config.yaml
horizontal_flip: true
num_classes: 300
moe_every: 1
shared_expert: false
width: 128
steps: 28500
batch_size: 128
final_lr_fraction: 0.1
Rows from block 3 of a small class-conditioned image flow-matching model, named by matrix and row number. Rows with one number within an expert belong to one neuron, the router's apart. Each number is 128 + 32 x the weight over its row's rms, rounded and kept within 0 to 255. All counts start at 0. Numbers have three digits each.
After each expert's rows are labels from the 100 images, of 14976 (inputs lightly noised), where the router gives the expert most weight on average: "patch colour" is the nearest of a few named colours to the mean colour under the peak. Only what is clearly more common there than usual is listed. The data: crops of objects in photos (Visual Genome). In brackets: how many of the 100.
# router: router (model.blocks.3.mlp.router.weight, 32x128), inputs 64-127
# up: expert up (model.blocks.3.mlp.up, 32x64x128), inputs 64-127
# down: expert down (model.blocks.3.mlp.down, 32x128x64, transposed), outputs 64-127

# expert 30
router.30:071114097121116114113116255087117126125117106134151081088085120117118113110105098116044122111124147105066126149167140100105081139130080118068105119143090171153134089126109170123109135130113139
up.0:131120152133112126158115148140120115091149132083083069107110175099138095135074123126172077096137141115162169136108112057151082162178085131133145154021153082118068124125155119123112135154128145
down.0:155136134121136138126129176142134134060127147115091113135125142160140113100152148166189099139133098115198186096141125133118157188190119107105141115053125162161151157092096147097126129074134156
up.1:132115125134166181122099107112116114082147125119134143172162104116104141141082173077112118111106110112142045121084155167130140077153195136162162080098155091124115123114113144151072141149168156
down.1:123114125110101157134127137111141118091132137152126228164124176117148123106160132164069134148114157099148094125109156073134104122144070145147088146111101154170170143022140150143081120096107137
patch colour: orange (58)

# expert 5
router.5:139098107113134120081091157085129135101135091098061137116103155104113104098107123208199162143111107123092054098106117134126132146164166099120083144036115163146088110047127082100112118130122132
up.0:134106103122112096157099108096111183130125185134132175140145073104144211122151153072055142116132141152177118182107101129119134116114078134175163070142115075095078106141162104139159108108094079
down.0:100096117175161143105144065130109104163133157189167182177140133079134128087151142165151145101124105124140138150131101145064083253080153158058089130161121113030126116142133064125108133136126144
up.1:113126112104123111099138124127120088128124110114111122134079094128113099126094082139181145131125126121152099098104124117104104129109123123116120107074107083145140132041123135126125125108111103
down.1:134122127136136125124118102116133122120119115119129054122136000136124132128131121182204179125129134130047128130137115134137138131115139116123131148169131255113023139055133100125127125141132121
patch colour: white (56); pink (31)

# expert 1
router.1:106140102104111141153121164101085108154112107092058138127170055123112117133133158099090142148137114091125110163129133089118164036147109152136130119161120181201155112180129194129147141120115138
up.2:117144128138180189129103128123123110131156180081089125112171135107136150121112104067117153117125107155049087158154116116103111201130103152145174143105130062124088158141146118113090092130122086
down.2:125115144134094131174104188159144104091116123151080146132159117114134128145154168171073139113134128109068097116121105124088103184157112101119115120165150165091090151104112099146092148130127127
up.3:110098116140128078160149139131123141153175129094138149133138143120136128093150102056054186061129106113242156167141118152137157069150137142129136114175146112176096127105127139067166110134105113
down.3:140110126126151096151141000101133143158141137094117098134126177146131119162112082174156113127142172114067127096140112109157121050150113137118115137099109072221167139134127175073168138125150099
patch colour: white (28)

# expert 29
router.29:140130132170148128145131255133130117129186137133139192124140111114132134119149087111122084047152114117068133120140134150135123135130126139120132151122136156016189139114114137138125125194139126
up.0:152136123142135190138177116129116172107126209140147140108135122194103095126117095137135112116100154133129116075114144183110192102126120116177079036130231132146128109143129133173102164212104105
down.0:102131117113126198133172153138146147113134180133122141116141160064147154129131080096088143131088099121135120180108154076147065102136128107157170202148025143147132137057131117166108091054148094
up.1:158091108138127184143143111100165112141169162124116129142086129058153196087131088141064139121161137122117134093091169222093151133090064161193119157122158120143099163124168122101119152070101093
down.1:122089094121146179160146148097087105139142151119125128128178141193094067166111091082120123117167123117141143165095160057163128118063205166168126100094119093132141102147117148108119115187142091
patch colour: red (73)

# expert 27
router.27:153134121087174126115131149136139094119122092151073116135190179069103105144141102141209146143123112149150094118115116123140092144134162125157144076078148164141103139071124198109115105135088131
up.23:064112132178105138131112108108169122105081090168105197107124140084163150140151171135077092104135124146141092141108127170076119103121132119099136098095167121125019083098128126101120161133143176
down.23:168112142176127119101121117122066124140110086159173110142158148155142160083146124134138110139182121137127081104105150195101076109113181116138143138116099122102191082142183154080144058136172137
up.24:128126154152148132160122053146126136197155145152157101133113182131142122128150114143071133000191068100143171123116101121145131142144126151139148136089131101015135152200122120111148155138137128
down.24:132133125130124132119131141133129131119122126129114106117145110124132139111135116111147144000112117158123120132127133133143127120125136118120132120243129159000098127151122104132110127132122123
patch colour: black (77)

# expert 8
router.8:155136122113146160126149173122105160159131122095048147131168143155128124141144166237197148143132106124143137111101128123119161159143155164164126137091154054141136127147139035126140121124098128
up.0:052098107113119088140114054118187122161119118121112183125102120135127137144106108104119116106142124088153093178105195134120111122112078135117099109090091118117021158193158103139110165150060126
down.0:132195125072159125112162070141142133087138119122118166161137118107145152205178103128113143152103139124085125148162119153131071170188117103134151105118133129154102150228044145124102125154168083
up.1:109105124095127126126154178093123110149083107164150201127103114102136101118126094073116212222099139114255114137130124131125118125138118133131128111097111127081104125037134159115137136091112095
down.1:117110115133125123127142000110134138150099127139116079137141022130138121140149117214075129170145140124067142104138109123128136149143117124118106125183129160125038140103137104110157123150135120
patch colour: black (62)

# expert 22
router.22:127122119113094135133125000104138087116111092097136120115082110139109100105106102085071158185130141123127101110137143146108074144123119132108141161057115113171111107126088148110109134089133118
up.0:125143134140128159116119128128136144106135118150121183151182117119173130188098161072097098164153158173160159150133121135129181129102141132153129092153142107148088145153156000140129153136089096
down.0:145144131112142134126124151150104093137149045107117053160106174140105135094107107093145128097115133111153095109131106169155053123132166083105129169158136062133125127156141146160094082123150100
up.1:157137144125111133121115097168134124130138157133136106128133103106153110107122152098051103127072101153175172097084123121135145098102132126134096087159128128170162127096143218114150109112107081
down.1:142112133140160112130119195130124126130138131122147040135128102146133140125100121158030138139171122116139142135101127132118123035117170117130121141221115149169096129090127016121132129116126143
patch colour: cyan (56)

# expert 13
router.13:144131143139135145131122109141140163140152167164188088130130242136149140131184151185188169150109111150123169123130104135128136182092174140161109156117143148161111126141137133109159148154121094
up.12:134132154125133119130113131125144135140091108097124106109112143009177104128042149168116093115103127112137135124161069120094060128111083118106159086169136132117090103198128081154158127095090151
down.12:126134151125129108139127146122098131125089090104135167112172124162081143147191124145148112131107147117150117155147080137145149108112157111128123117145146027136144148219127097162148128146157145
up.13:065164124122142125079146129112122124116153129143132125126100132189171109084111089084130134114097094122133124134047121119149166192145113201142093154093135132132089114138148136121110078124138101
down.13:169182134111107136077150103116125132121166172133090130133117119114064130147158131159092115127106166126118125129046117136099108211128152200134155115128100142139122130093113125115126156137094105
patch colour: grey (64)

# expert 2
router.2:170112153133132147129109175162141127160121146154172146139127172167111115148105125202187167159102173132142156127133140141127157164119117108122173150045135071182107146096136027130143123106133133
up.2:103142090105119110148136123089164105122104113100060098117158137131120102113145142139162127134195110163139098116154139140137118064107052142112148107141150215101117125183104137134091147133142143
down.2:149140082133114115133141124082072103106124144137122137140126166127158117122099120155138139120192119162104075137131169125119120101085184127144130128134119137132160103109143061147083133137122156
up.3:149144128142112117139086096087085120077130125113117179114147103062135127105171128124071075121149097148142116085113087107115095100143171192112076133118091126107026146139141153099168155110105091
down.3:149088161171180187072122100153145127136103143141120135151167070158113069103090121148151110128120120137122136094112107171108153168191098113150093146189151148113116065136128162120158149190138136
patch colour: black (31)

# expert 10
router.10:126145148124103120177144164146139150156117134104060156114160043135165113153158146094079098146133122119142201145162135125120184101067073126133117150168147038182156129182137092123121133120136157
up.0:133115143133142106141175063092140114051102098143088196119119147125102087085107093125081132092177143173129099107098159098106138156133153076101099084125065171114068135152094123082180106117125051
down.0:108148146077113139138139126127157204143127153098127134137122149112125160150143096062172180160105124174138112126116139184123150198120088129125134151167113114046148113161149098100116116174150102
up.1:124114111106130173073083123115188142118131111114082099104128105162145166158198119080146099121131087106129162202139106108086111194085126103096136143087121195122095131119091133148117122130119185
down.1:136123133155116174076092118128036143136118132115157202089151193131102102082078127152195144145118163112135130072180094166166131177047137117100149138173129128146171126075163126135102122121152176
patch colour: white (58)

# expert 24
router.24:153127151122127131094133115132127143134122140099114160125135133121130110117110127061073128133114121122136087137118112133129116114140122127119126154019114128146142109110136119132113138116121136
up.0:153038141136104113126145139135112196120081140057153147175113130140182101087136138125114216119153122095186115153151119124127108130149137155136136062131085133110101044134143111087092138098070079
down.0:108050147116166113143149086131144203124078138072088112174129141124056144173122130104121164125152152109101127097139100131126144117156130147132090172140175099140111197168122139079112113153180072
up.1:108131130070083059142139140134135130173102162135200131168051137076118082100156135122125113122175181175132149068098088101177168126113146123121131122100145134129140151139200116134130175089117148
down.1:152131144181173048149150119128126136162108156124067219173190155160126163155118129141135131128174069163123119174110085144095101148138110136130116125122109108152119130108065137147141076156139148
patch colour: grey (79)

# expert 31
router.31:182137155131141134126146172154171151163139126115089141158197082133161159164136183181186134138120132149133139106153105138132190149079128151171120091154168062148163142133157059152123111132109097
up.23:140140087113151085116096101162102112098126120140114192113133064173120104118117142123141078071071118110177181171138098176128092099083098141126114123149092057075090106164112044087147141122116108
down.23:121146150104100117143116197162159173110136107146093162086154150137137124173145120129116101117126126099148204163109094098171107100144136083154168118102142179102151156100110133174129119088132153
up.24:135135139139152137130134114144134143138130140161067172124153083137108146121160125098056105092161119139150126160138130145144159124148124111135128129240147075164126119250141187175164107157101100
down.24:117130128110121131133137126133147136129146143151125179126110014116129113120115136137202231147132119126127139115126142121114113150143116138131119112118115221203020116000122177139133115104121136
patch colour: white (64)

# expert 28
router.28:123158112126133136131118185158113142152109092110065119117148132154138121120132144232212120158130101158132109128092093116128162113118154164166111131121162113157117139170141038113142123129111120
up.0:097145175111089115116046077156112099104155146077095213159106090172137139117131118180148131109114134169159159153127078133151150183140112119167125148186085143148092084146157147132110094147152166
down.0:121151141107107131140135100148133120130144142126098070121115211093117102127120147178128087140118129141140136124124129132131109135131123124152129123094146162150197120000095121147129142123120139
up.1:130092105087101101132134089137131100096119105116109199166079137091110149083135140134057107124130148118137105144115149151117077118102104091162135119080142108112012153131140137143114134125134145
down.1:094120119135113089092125168123096090118152104140111059103137144103179110117115077119108143094121081088069075103125111120091100145066107093125156108123131153069084095204144171104165113129120139
patch colour: white (49)

# expert 7
router.7:135134135135149138149140101136149128134139137135154159130132203155133155148119144153141141139134132157124118131130152136139143147140137130126140150103134115104029147147124118139138129140158149
up.0:144158076089162077082143079112152047171097138135074193139121112132077151170084126130142051128108168151096159140180153148137118155130119159130104145132190125112084132082079154200129136090163160
down.0:096143077161082082064157172118102061181105128145175142157142093111190102083160118123119103134126078154185173113191160111104137154132132154136146118111071150107125112134187126190131118168100181
up.1:140120119112132132131127212129155122100118140062073116117134060142131127116107125121000125119116104131130113113138123134141106128147126123118122149104105107139100113157139196136112102128121144
down.1:129130123136129125117121079131133121133118124129137000126131054128116131131144116088010148116128109103157153134117122134139123104146162128127128141193125108110081139171142070133135119143133133
patch colour: black (63)

# expert 26
router.26:155135127157156137142136192145124145125123168181229004132145189168147158155150161153123112158139142130129165138144138140126135142140136135138152129169130061101162127154153087137143155162157129
up.0:228078104111049122193118130124133163138109130146087127176125130134111155162086086119122126124156118146131119128161140118127133134088118114118167126110141123129097175134130128082125202157111111
down.0:049084106146211125194120137125125157136115130144161163166143163128156103094157098101133122129151141149135147130162135146135132129082139111112090131126124132144160083156136135094131049096148110
up.1:150125105149157168069083114181113065103112086119112166118075130036176126092124125146119129122090099052127129122114130128113225126154108086126136083127115126130106074133124120139157109146121232
down.1:103124097100099173087085127187133059097111108122133183123171109179088125160129135184135127132094150069132114139132145121131035144141136084127119165118143095140085174139114111145150140107120237
patch colour: grey (85)

# expert 15
router.15:132145116139140155139116154135143149130152183198190094149162071162155146175087157081113112150169195159128131139115140150158142101143172145170141121155150179160128150125154037149174124158146142
up.23:180126135110154101085155225129155126135107113109114063148129182092118131131100131155150173158105085144106122133133130120137105139097105119118100130099104192170068123147120119128089151113141120
down.23:166124131163166112140103030102118136111116118119142156111140168146120150157127102165113195168108124098157124156146112128158120144106136124126120142119153000177184149106148210106138152149167115
up.24:068083191064114125148132202102123203108097192189075160108169151163116072105146158157099122114152119090080119110162130147108181158118126095152127152142137146115089118104142149106171056155063138
down.24:147106179183115131115141255116129194131098229180162122118073106133122161139142193166184213125141124128175131130122146105129096117117122109156125125081112194125108120195117181117192167106174126
patch colour: brown (66)