{"arch": "dit", "model": "class-conditioned image flow-matching model", "dataset": "crops of objects in photos (Visual Genome)", "train_examples": 61751, "image_size": 48, "horizontal_flip": true, "conditioning": "class", "objective": "flow_matching", "cond_dim": 192, "targets": ["object"], "num_classes": 300, "cond_dropout": 0.2, "logit_normal_time": false, "norm": "layernorm", "activation": "relu", "head_dim": 48, "fused_qkv": true, "qk_norm": false, "moe": "top_k", "num_experts": 32, "moe_every": 1, "expert_mlp_ratio": 0.5, "experts_per_token": 2, "shared_expert": false, "patch_size": [6, 6], "layers": 6, "width": 128, "positions": "conv", "optimizer": "adamw", "lr": 0.0014, "beta1": 0.9, "beta2": 0.99, "eps": 1e-08, "grad_clip": 0.5, "steps": 28500, "batch_size": 128, "epochs": 59.1, "lr_schedule": "cosine", "final_lr_fraction": 0.1, "warmup_steps": 850, "weight_decay": 0.2}
Rows from block 2 of a small class-conditioned image flow-matching model, named by matrix and row number. Rows with one number within an expert belong to one neuron, the router's apart. Each number is 50 + 12 x the weight over its row's rms, rounded and kept within 0 to 99. All counts start at 0.
After each expert's rows are labels from the 100 images, of 14976 (inputs lightly noised), where the router gives the expert most weight on average: "colour at peak" is the nearest of a few named colours to the mean colour under the peak. Only what is clearly more common there than usual is listed. The data: crops of objects in photos (Visual Genome). In brackets: how many of the 100.
# router: router (model.blocks.2.mlp.router.weight, 32x128), inputs 0-63
# up: expert up (model.blocks.2.mlp.up, 32x64x128), inputs 0-63
# down: expert down (model.blocks.2.mlp.down, 32x128x64, transposed), outputs 0-63

# expert 19
router.19:52 56 29 55 58 52 44 58 72 42 53 45 55 57 56 54 47 51 52 33 54 53 52 44 46 49 66 49 58 47 39 61 55 60 54 53 55 56 55 61 53 53 52 77 60 56 51 58 51 55 56 65 99 49 56 64 58 56 54 46 54 61 52 50
up.2:57 65 36 63 50 75 49 54 49 53 64 53 68 63 17 57 46 81 32 42 57 66 39 47 43 49 44 51 65 53 34 48 53 58 59 57 65 47 61 43 56 49 51 58 42 39 41 53 41 67 45 49 46 68 43 73 64 40 49 61 33 39 69 41
down.2:53 39 56 64 52 68 39 48 57 54 38 56 63 46 88 51 62 19 68 44 51 57 57 46 63 39 33 44 36 50 74 52 58 41 58 59 67 53 23 42 61 59 56 38 45 57 47 45 42 31 59 52 42 32 61 23 36 57 43 43 36 26 44 65
up.3:45 75 44 54 49 27 52 73 49 28 45 28 50 42 57 39 57 51 72 39 52 43 50 43 32 57 42 47 38 41 57 54 52 61 43 54 80 49 48 44 99 63 43 49 50 50 52 55 41 49 45 62 49 49 48 51 52 36 42 39 24 53 86 51
down.3:48 34 54 61 51 31 44 64 48 38 55 31 54 56 47 43 55 51 24 42 51 46 47 51 69 53 29 56 68 45 41 48 44 55 48 52 85 47 55 40 96 40 45 59 45 58 48 47 45 53 59 58 45 52 48 49 54 37 59 62 20 51 20 45
colour at peak: yellow (29)

# expert 30
router.30:46 48 27 58 53 57 60 56 68 47 50 54 56 47 60 56 56 51 57 42 00 62 51 59 49 63 48 44 55 63 50 47 54 56 45 58 52 45 61 50 57 50 60 58 50 54 47 56 50 46 51 57 99 52 58 58 53 19 59 56 54 57 51 53
up.7:39 58 51 44 44 45 29 46 42 58 50 38 31 64 33 26 47 46 40 47 56 42 55 44 47 25 45 38 68 36 38 50 46 63 31 60 52 73 48 47 33 56 51 48 51 55 43 41 61 33 53 37 45 44 67 27 42 45 42 55 46 47 34 34
down.7:61 71 70 53 48 54 35 54 65 41 54 61 76 60 36 75 44 45 45 39 48 57 62 44 51 68 45 51 74 36 62 57 49 43 68 32 46 62 51 49 67 60 48 44 52 69 48 49 55 64 64 59 45 42 62 40 49 59 43 57 44 41 32 41
up.8:28 33 42 40 61 46 59 54 42 51 35 42 56 62 43 35 50 34 28 49 51 56 57 49 38 62 45 40 38 51 52 18 45 46 40 69 54 39 46 38 51 34 47 46 33 64 60 52 47 51 50 26 46 56 52 32 61 33 56 60 40 51 38 39
down.8:68 31 51 56 66 51 66 47 64 47 37 54 39 60 44 60 43 31 28 48 51 35 59 50 36 42 56 48 41 52 45 22 51 53 61 30 45 45 49 61 42 33 42 45 35 68 61 35 45 47 48 64 48 59 52 39 61 71 67 59 57 50 42 40
colour at peak: black (66)

# expert 18
router.18:57 55 55 51 28 50 70 39 48 68 57 59 50 57 41 55 48 52 55 59 07 49 65 50 60 51 61 44 62 30 52 48 77 62 57 54 47 68 44 44 41 48 68 26 09 57 56 61 34 40 52 55 31 59 43 61 46 68 38 52 52 55 55 49
up.2:47 64 43 38 69 58 53 50 67 54 48 53 47 45 53 53 76 43 43 63 47 63 47 38 47 58 38 34 44 47 17 45 44 46 47 39 58 47 61 58 45 42 53 65 09 23 56 39 32 29 54 61 47 62 74 52 36 47 52 35 62 59 51 48
down.2:46 50 65 52 54 47 47 59 45 47 41 50 43 46 46 47 55 54 44 67 97 61 42 54 48 54 55 58 51 55 38 59 00 45 53 58 49 49 65 45 52 57 86 82 49 51 66 59 36 47 49 43 04 48 58 54 57 35 40 51 50 36 50 46
up.3:57 54 38 57 65 60 42 66 49 50 62 48 56 54 41 55 42 64 41 46 34 66 47 58 58 53 52 51 54 42 56 43 59 53 57 65 61 43 71 54 61 46 04 67 51 46 66 64 80 52 59 58 65 59 49 54 59 42 32 69 65 18 58 56
down.3:47 55 75 49 53 54 47 47 42 55 52 51 56 46 50 45 54 54 50 59 99 49 51 49 53 58 49 63 52 53 75 54 80 61 47 48 46 53 43 48 51 54 57 23 64 53 44 41 50 53 48 48 25 60 55 47 52 51 64 55 50 99 49 55
colour at peak: black (79)

# expert 8
router.8:59 61 81 46 59 60 53 60 00 71 48 48 50 60 38 50 68 52 51 49 46 43 63 44 60 55 58 76 59 41 45 50 49 56 62 47 56 51 50 50 51 55 47 30 60 59 67 38 56 34 61 50 10 58 41 54 56 70 56 56 52 43 51 64
up.0:64 48 43 41 44 56 43 57 42 54 62 45 56 55 26 57 29 48 57 05 52 73 55 44 49 44 57 40 62 37 53 72 39 50 50 57 63 35 63 54 53 40 39 77 36 62 55 48 78 25 39 32 54 56 60 45 40 44 11 43 43 50 57 38
down.0:56 70 77 62 44 61 45 47 50 44 46 46 56 40 51 57 54 48 48 76 52 48 39 50 54 60 42 56 65 45 58 63 84 51 56 47 57 40 60 48 53 38 83 70 44 51 56 80 35 55 48 48 06 55 51 50 37 44 27 47 65 59 52 40
up.1:33 52 52 50 37 51 48 54 71 54 42 37 43 43 40 45 65 61 46 51 54 55 50 59 66 48 64 67 32 44 24 53 49 31 59 55 52 55 44 57 56 67 31 47 40 47 41 72 46 60 44 50 62 55 52 27 52 35 66 46 42 84 37 46
down.1:56 41 32 50 47 43 61 52 41 57 49 59 43 38 52 63 48 44 57 63 46 61 58 51 34 40 50 36 57 84 04 61 53 30 54 59 52 37 22 54 56 40 87 67 47 51 31 79 53 44 52 55 46 46 22 42 53 50 48 48 50 30 46 43
colour at peak: white (37)

# expert 27
router.27:52 56 61 56 52 60 52 64 73 60 43 49 45 63 42 35 59 63 48 60 58 41 34 50 58 46 52 63 51 57 52 51 37 44 50 48 49 51 54 44 44 57 60 36 38 54 55 52 48 50 47 37 08 51 56 50 61 77 50 62 54 42 43 55
up.7:54 38 34 43 52 36 48 48 71 53 44 28 51 31 54 40 57 40 44 58 46 48 59 54 44 38 41 42 50 28 57 55 35 47 41 53 50 44 36 54 49 43 42 83 37 39 49 58 32 56 45 38 56 43 51 47 49 39 39 45 52 64 43 45
down.7:43 45 47 46 54 48 68 46 56 52 49 66 53 34 54 48 29 53 56 53 27 39 62 45 55 67 50 62 70 15 33 74 44 37 46 47 59 59 33 37 51 40 44 54 60 48 38 52 21 36 41 47 59 50 45 56 65 40 78 55 41 34 38 41
up.8:52 61 43 40 57 32 44 54 27 38 49 34 42 63 66 45 71 59 56 43 14 72 47 42 36 60 45 38 68 27 45 45 53 65 59 46 35 61 67 48 51 48 56 75 55 33 50 41 52 56 55 48 52 43 44 61 61 44 59 42 56 27 44 38
down.8:29 48 64 40 56 47 61 34 61 35 53 35 61 34 56 46 57 56 43 40 58 44 45 49 54 69 65 61 50 55 27 46 88 65 49 44 62 47 56 43 32 51 56 36 43 69 63 61 54 57 47 43 46 56 72 53 61 39 53 49 56 12 61 60
colour at peak: pink (48); white (41)

# expert 21
router.21:60 60 71 54 66 55 54 53 16 63 58 50 61 62 45 54 43 60 52 27 46 52 65 48 63 59 58 71 60 48 53 55 70 52 56 54 56 48 05 57 51 63 64 15 60 55 55 40 66 30 51 51 17 53 43 54 58 66 45 53 53 82 50 59
up.7:33 44 12 56 52 38 54 33 41 47 38 35 52 42 52 69 47 46 32 45 37 42 44 56 38 37 55 27 46 36 33 50 54 43 49 40 44 58 66 40 39 51 49 56 52 46 49 47 44 62 36 33 81 47 57 32 61 32 58 37 34 60 49 53
down.7:50 69 65 49 58 56 59 53 52 61 52 54 55 44 49 39 29 55 65 61 48 40 79 63 34 48 48 54 38 49 36 44 66 85 47 59 62 43 50 60 45 33 64 63 35 67 45 52 61 58 45 60 24 54 34 44 57 71 50 60 54 51 49 57
up.8:52 27 07 72 61 38 54 39 47 59 48 48 33 50 40 46 56 55 43 44 42 46 40 58 44 47 43 18 37 47 37 37 45 43 56 32 60 49 58 53 56 60 43 52 43 27 48 50 46 58 44 50 81 46 38 42 56 31 52 33 29 40 55 41
down.8:62 68 68 59 42 53 51 36 58 47 47 51 51 42 63 48 71 53 42 51 58 72 46 62 61 52 64 90 53 48 65 56 35 55 53 59 48 23 64 56 45 40 56 50 67 29 47 37 46 57 56 67 42 62 54 54 50 50 39 44 47 73 45 49
colour at peak: grey (69)

# expert 22
router.22:62 61 79 46 58 63 58 50 15 63 52 55 60 60 43 60 46 61 55 58 48 42 55 51 60 50 52 76 51 39 46 47 55 52 53 52 52 60 44 58 54 55 40 32 49 56 67 45 60 34 56 44 07 51 48 55 54 64 51 64 54 45 46 59
up.5:56 59 05 40 42 39 42 44 47 40 50 46 30 38 51 48 41 33 43 51 43 39 44 36 47 50 31 24 42 43 43 41 51 50 57 61 54 47 48 47 42 44 47 50 52 40 31 44 57 55 54 34 76 31 45 40 53 44 40 47 34 51 51 38
down.5:37 31 57 61 53 49 38 50 24 35 49 58 58 48 50 69 42 67 42 77 37 55 39 56 50 57 71 64 49 34 53 56 54 76 64 31 61 65 66 63 55 32 57 57 56 50 72 43 73 59 29 60 54 61 33 37 54 56 45 29 34 54 39 36
up.6:49 45 86 35 43 41 48 47 09 49 55 43 37 45 57 46 53 47 55 44 48 52 52 57 39 58 49 86 42 56 54 43 42 48 41 51 48 41 57 49 44 48 85 15 51 55 53 11 58 51 56 44 44 53 39 50 63 24 51 40 46 57 40 42
down.6:47 55 00 48 52 46 42 47 36 46 52 46 44 54 59 41 56 54 53 63 51 50 52 49 56 46 42 26 51 56 61 51 66 57 44 42 46 55 67 48 46 56 32 07 57 50 56 39 44 38 55 48 84 56 58 54 50 22 48 50 46 27 53 53
colour at peak: grey (60)

# expert 6
router.6:51 54 41 51 50 53 13 46 36 46 48 41 58 56 37 34 45 51 52 17 12 49 41 46 46 49 58 45 53 34 25 48 54 51 60 55 41 59 38 40 49 38 21 55 62 49 55 78 50 41 41 39 63 45 50 64 61 78 51 47 52 92 55 47
up.7:47 31 39 47 45 38 30 33 41 54 57 52 75 39 52 51 62 36 39 67 54 40 46 62 70 56 44 49 43 52 56 42 50 54 48 51 56 62 53 53 43 41 44 35 49 57 46 42 46 63 44 46 54 42 06 59 75 44 50 33 51 52 42 48
down.7:53 31 36 51 48 56 31 61 54 49 62 46 15 42 48 54 45 33 35 51 44 65 41 41 73 43 52 43 49 57 44 50 51 52 56 45 44 61 42 40 51 49 54 40 55 58 57 46 46 51 48 55 47 41 22 57 65 56 47 38 46 44 32 51
up.8:54 56 33 36 59 39 66 59 36 56 32 66 51 24 46 60 51 46 36 62 20 24 41 28 44 44 24 44 42 65 44 63 51 28 41 37 40 66 70 55 45 32 61 40 34 47 69 55 31 34 56 44 56 33 41 42 49 61 53 38 50 58 40 36
down.8:62 38 37 38 30 33 24 55 44 62 59 61 51 65 52 64 56 47 44 69 76 41 58 31 40 41 36 31 44 46 41 25 47 33 46 45 44 39 36 68 45 61 71 77 52 51 40 63 54 32 28 49 58 48 53 48 47 40 29 52 51 62 47 50
colour at peak: brown (76)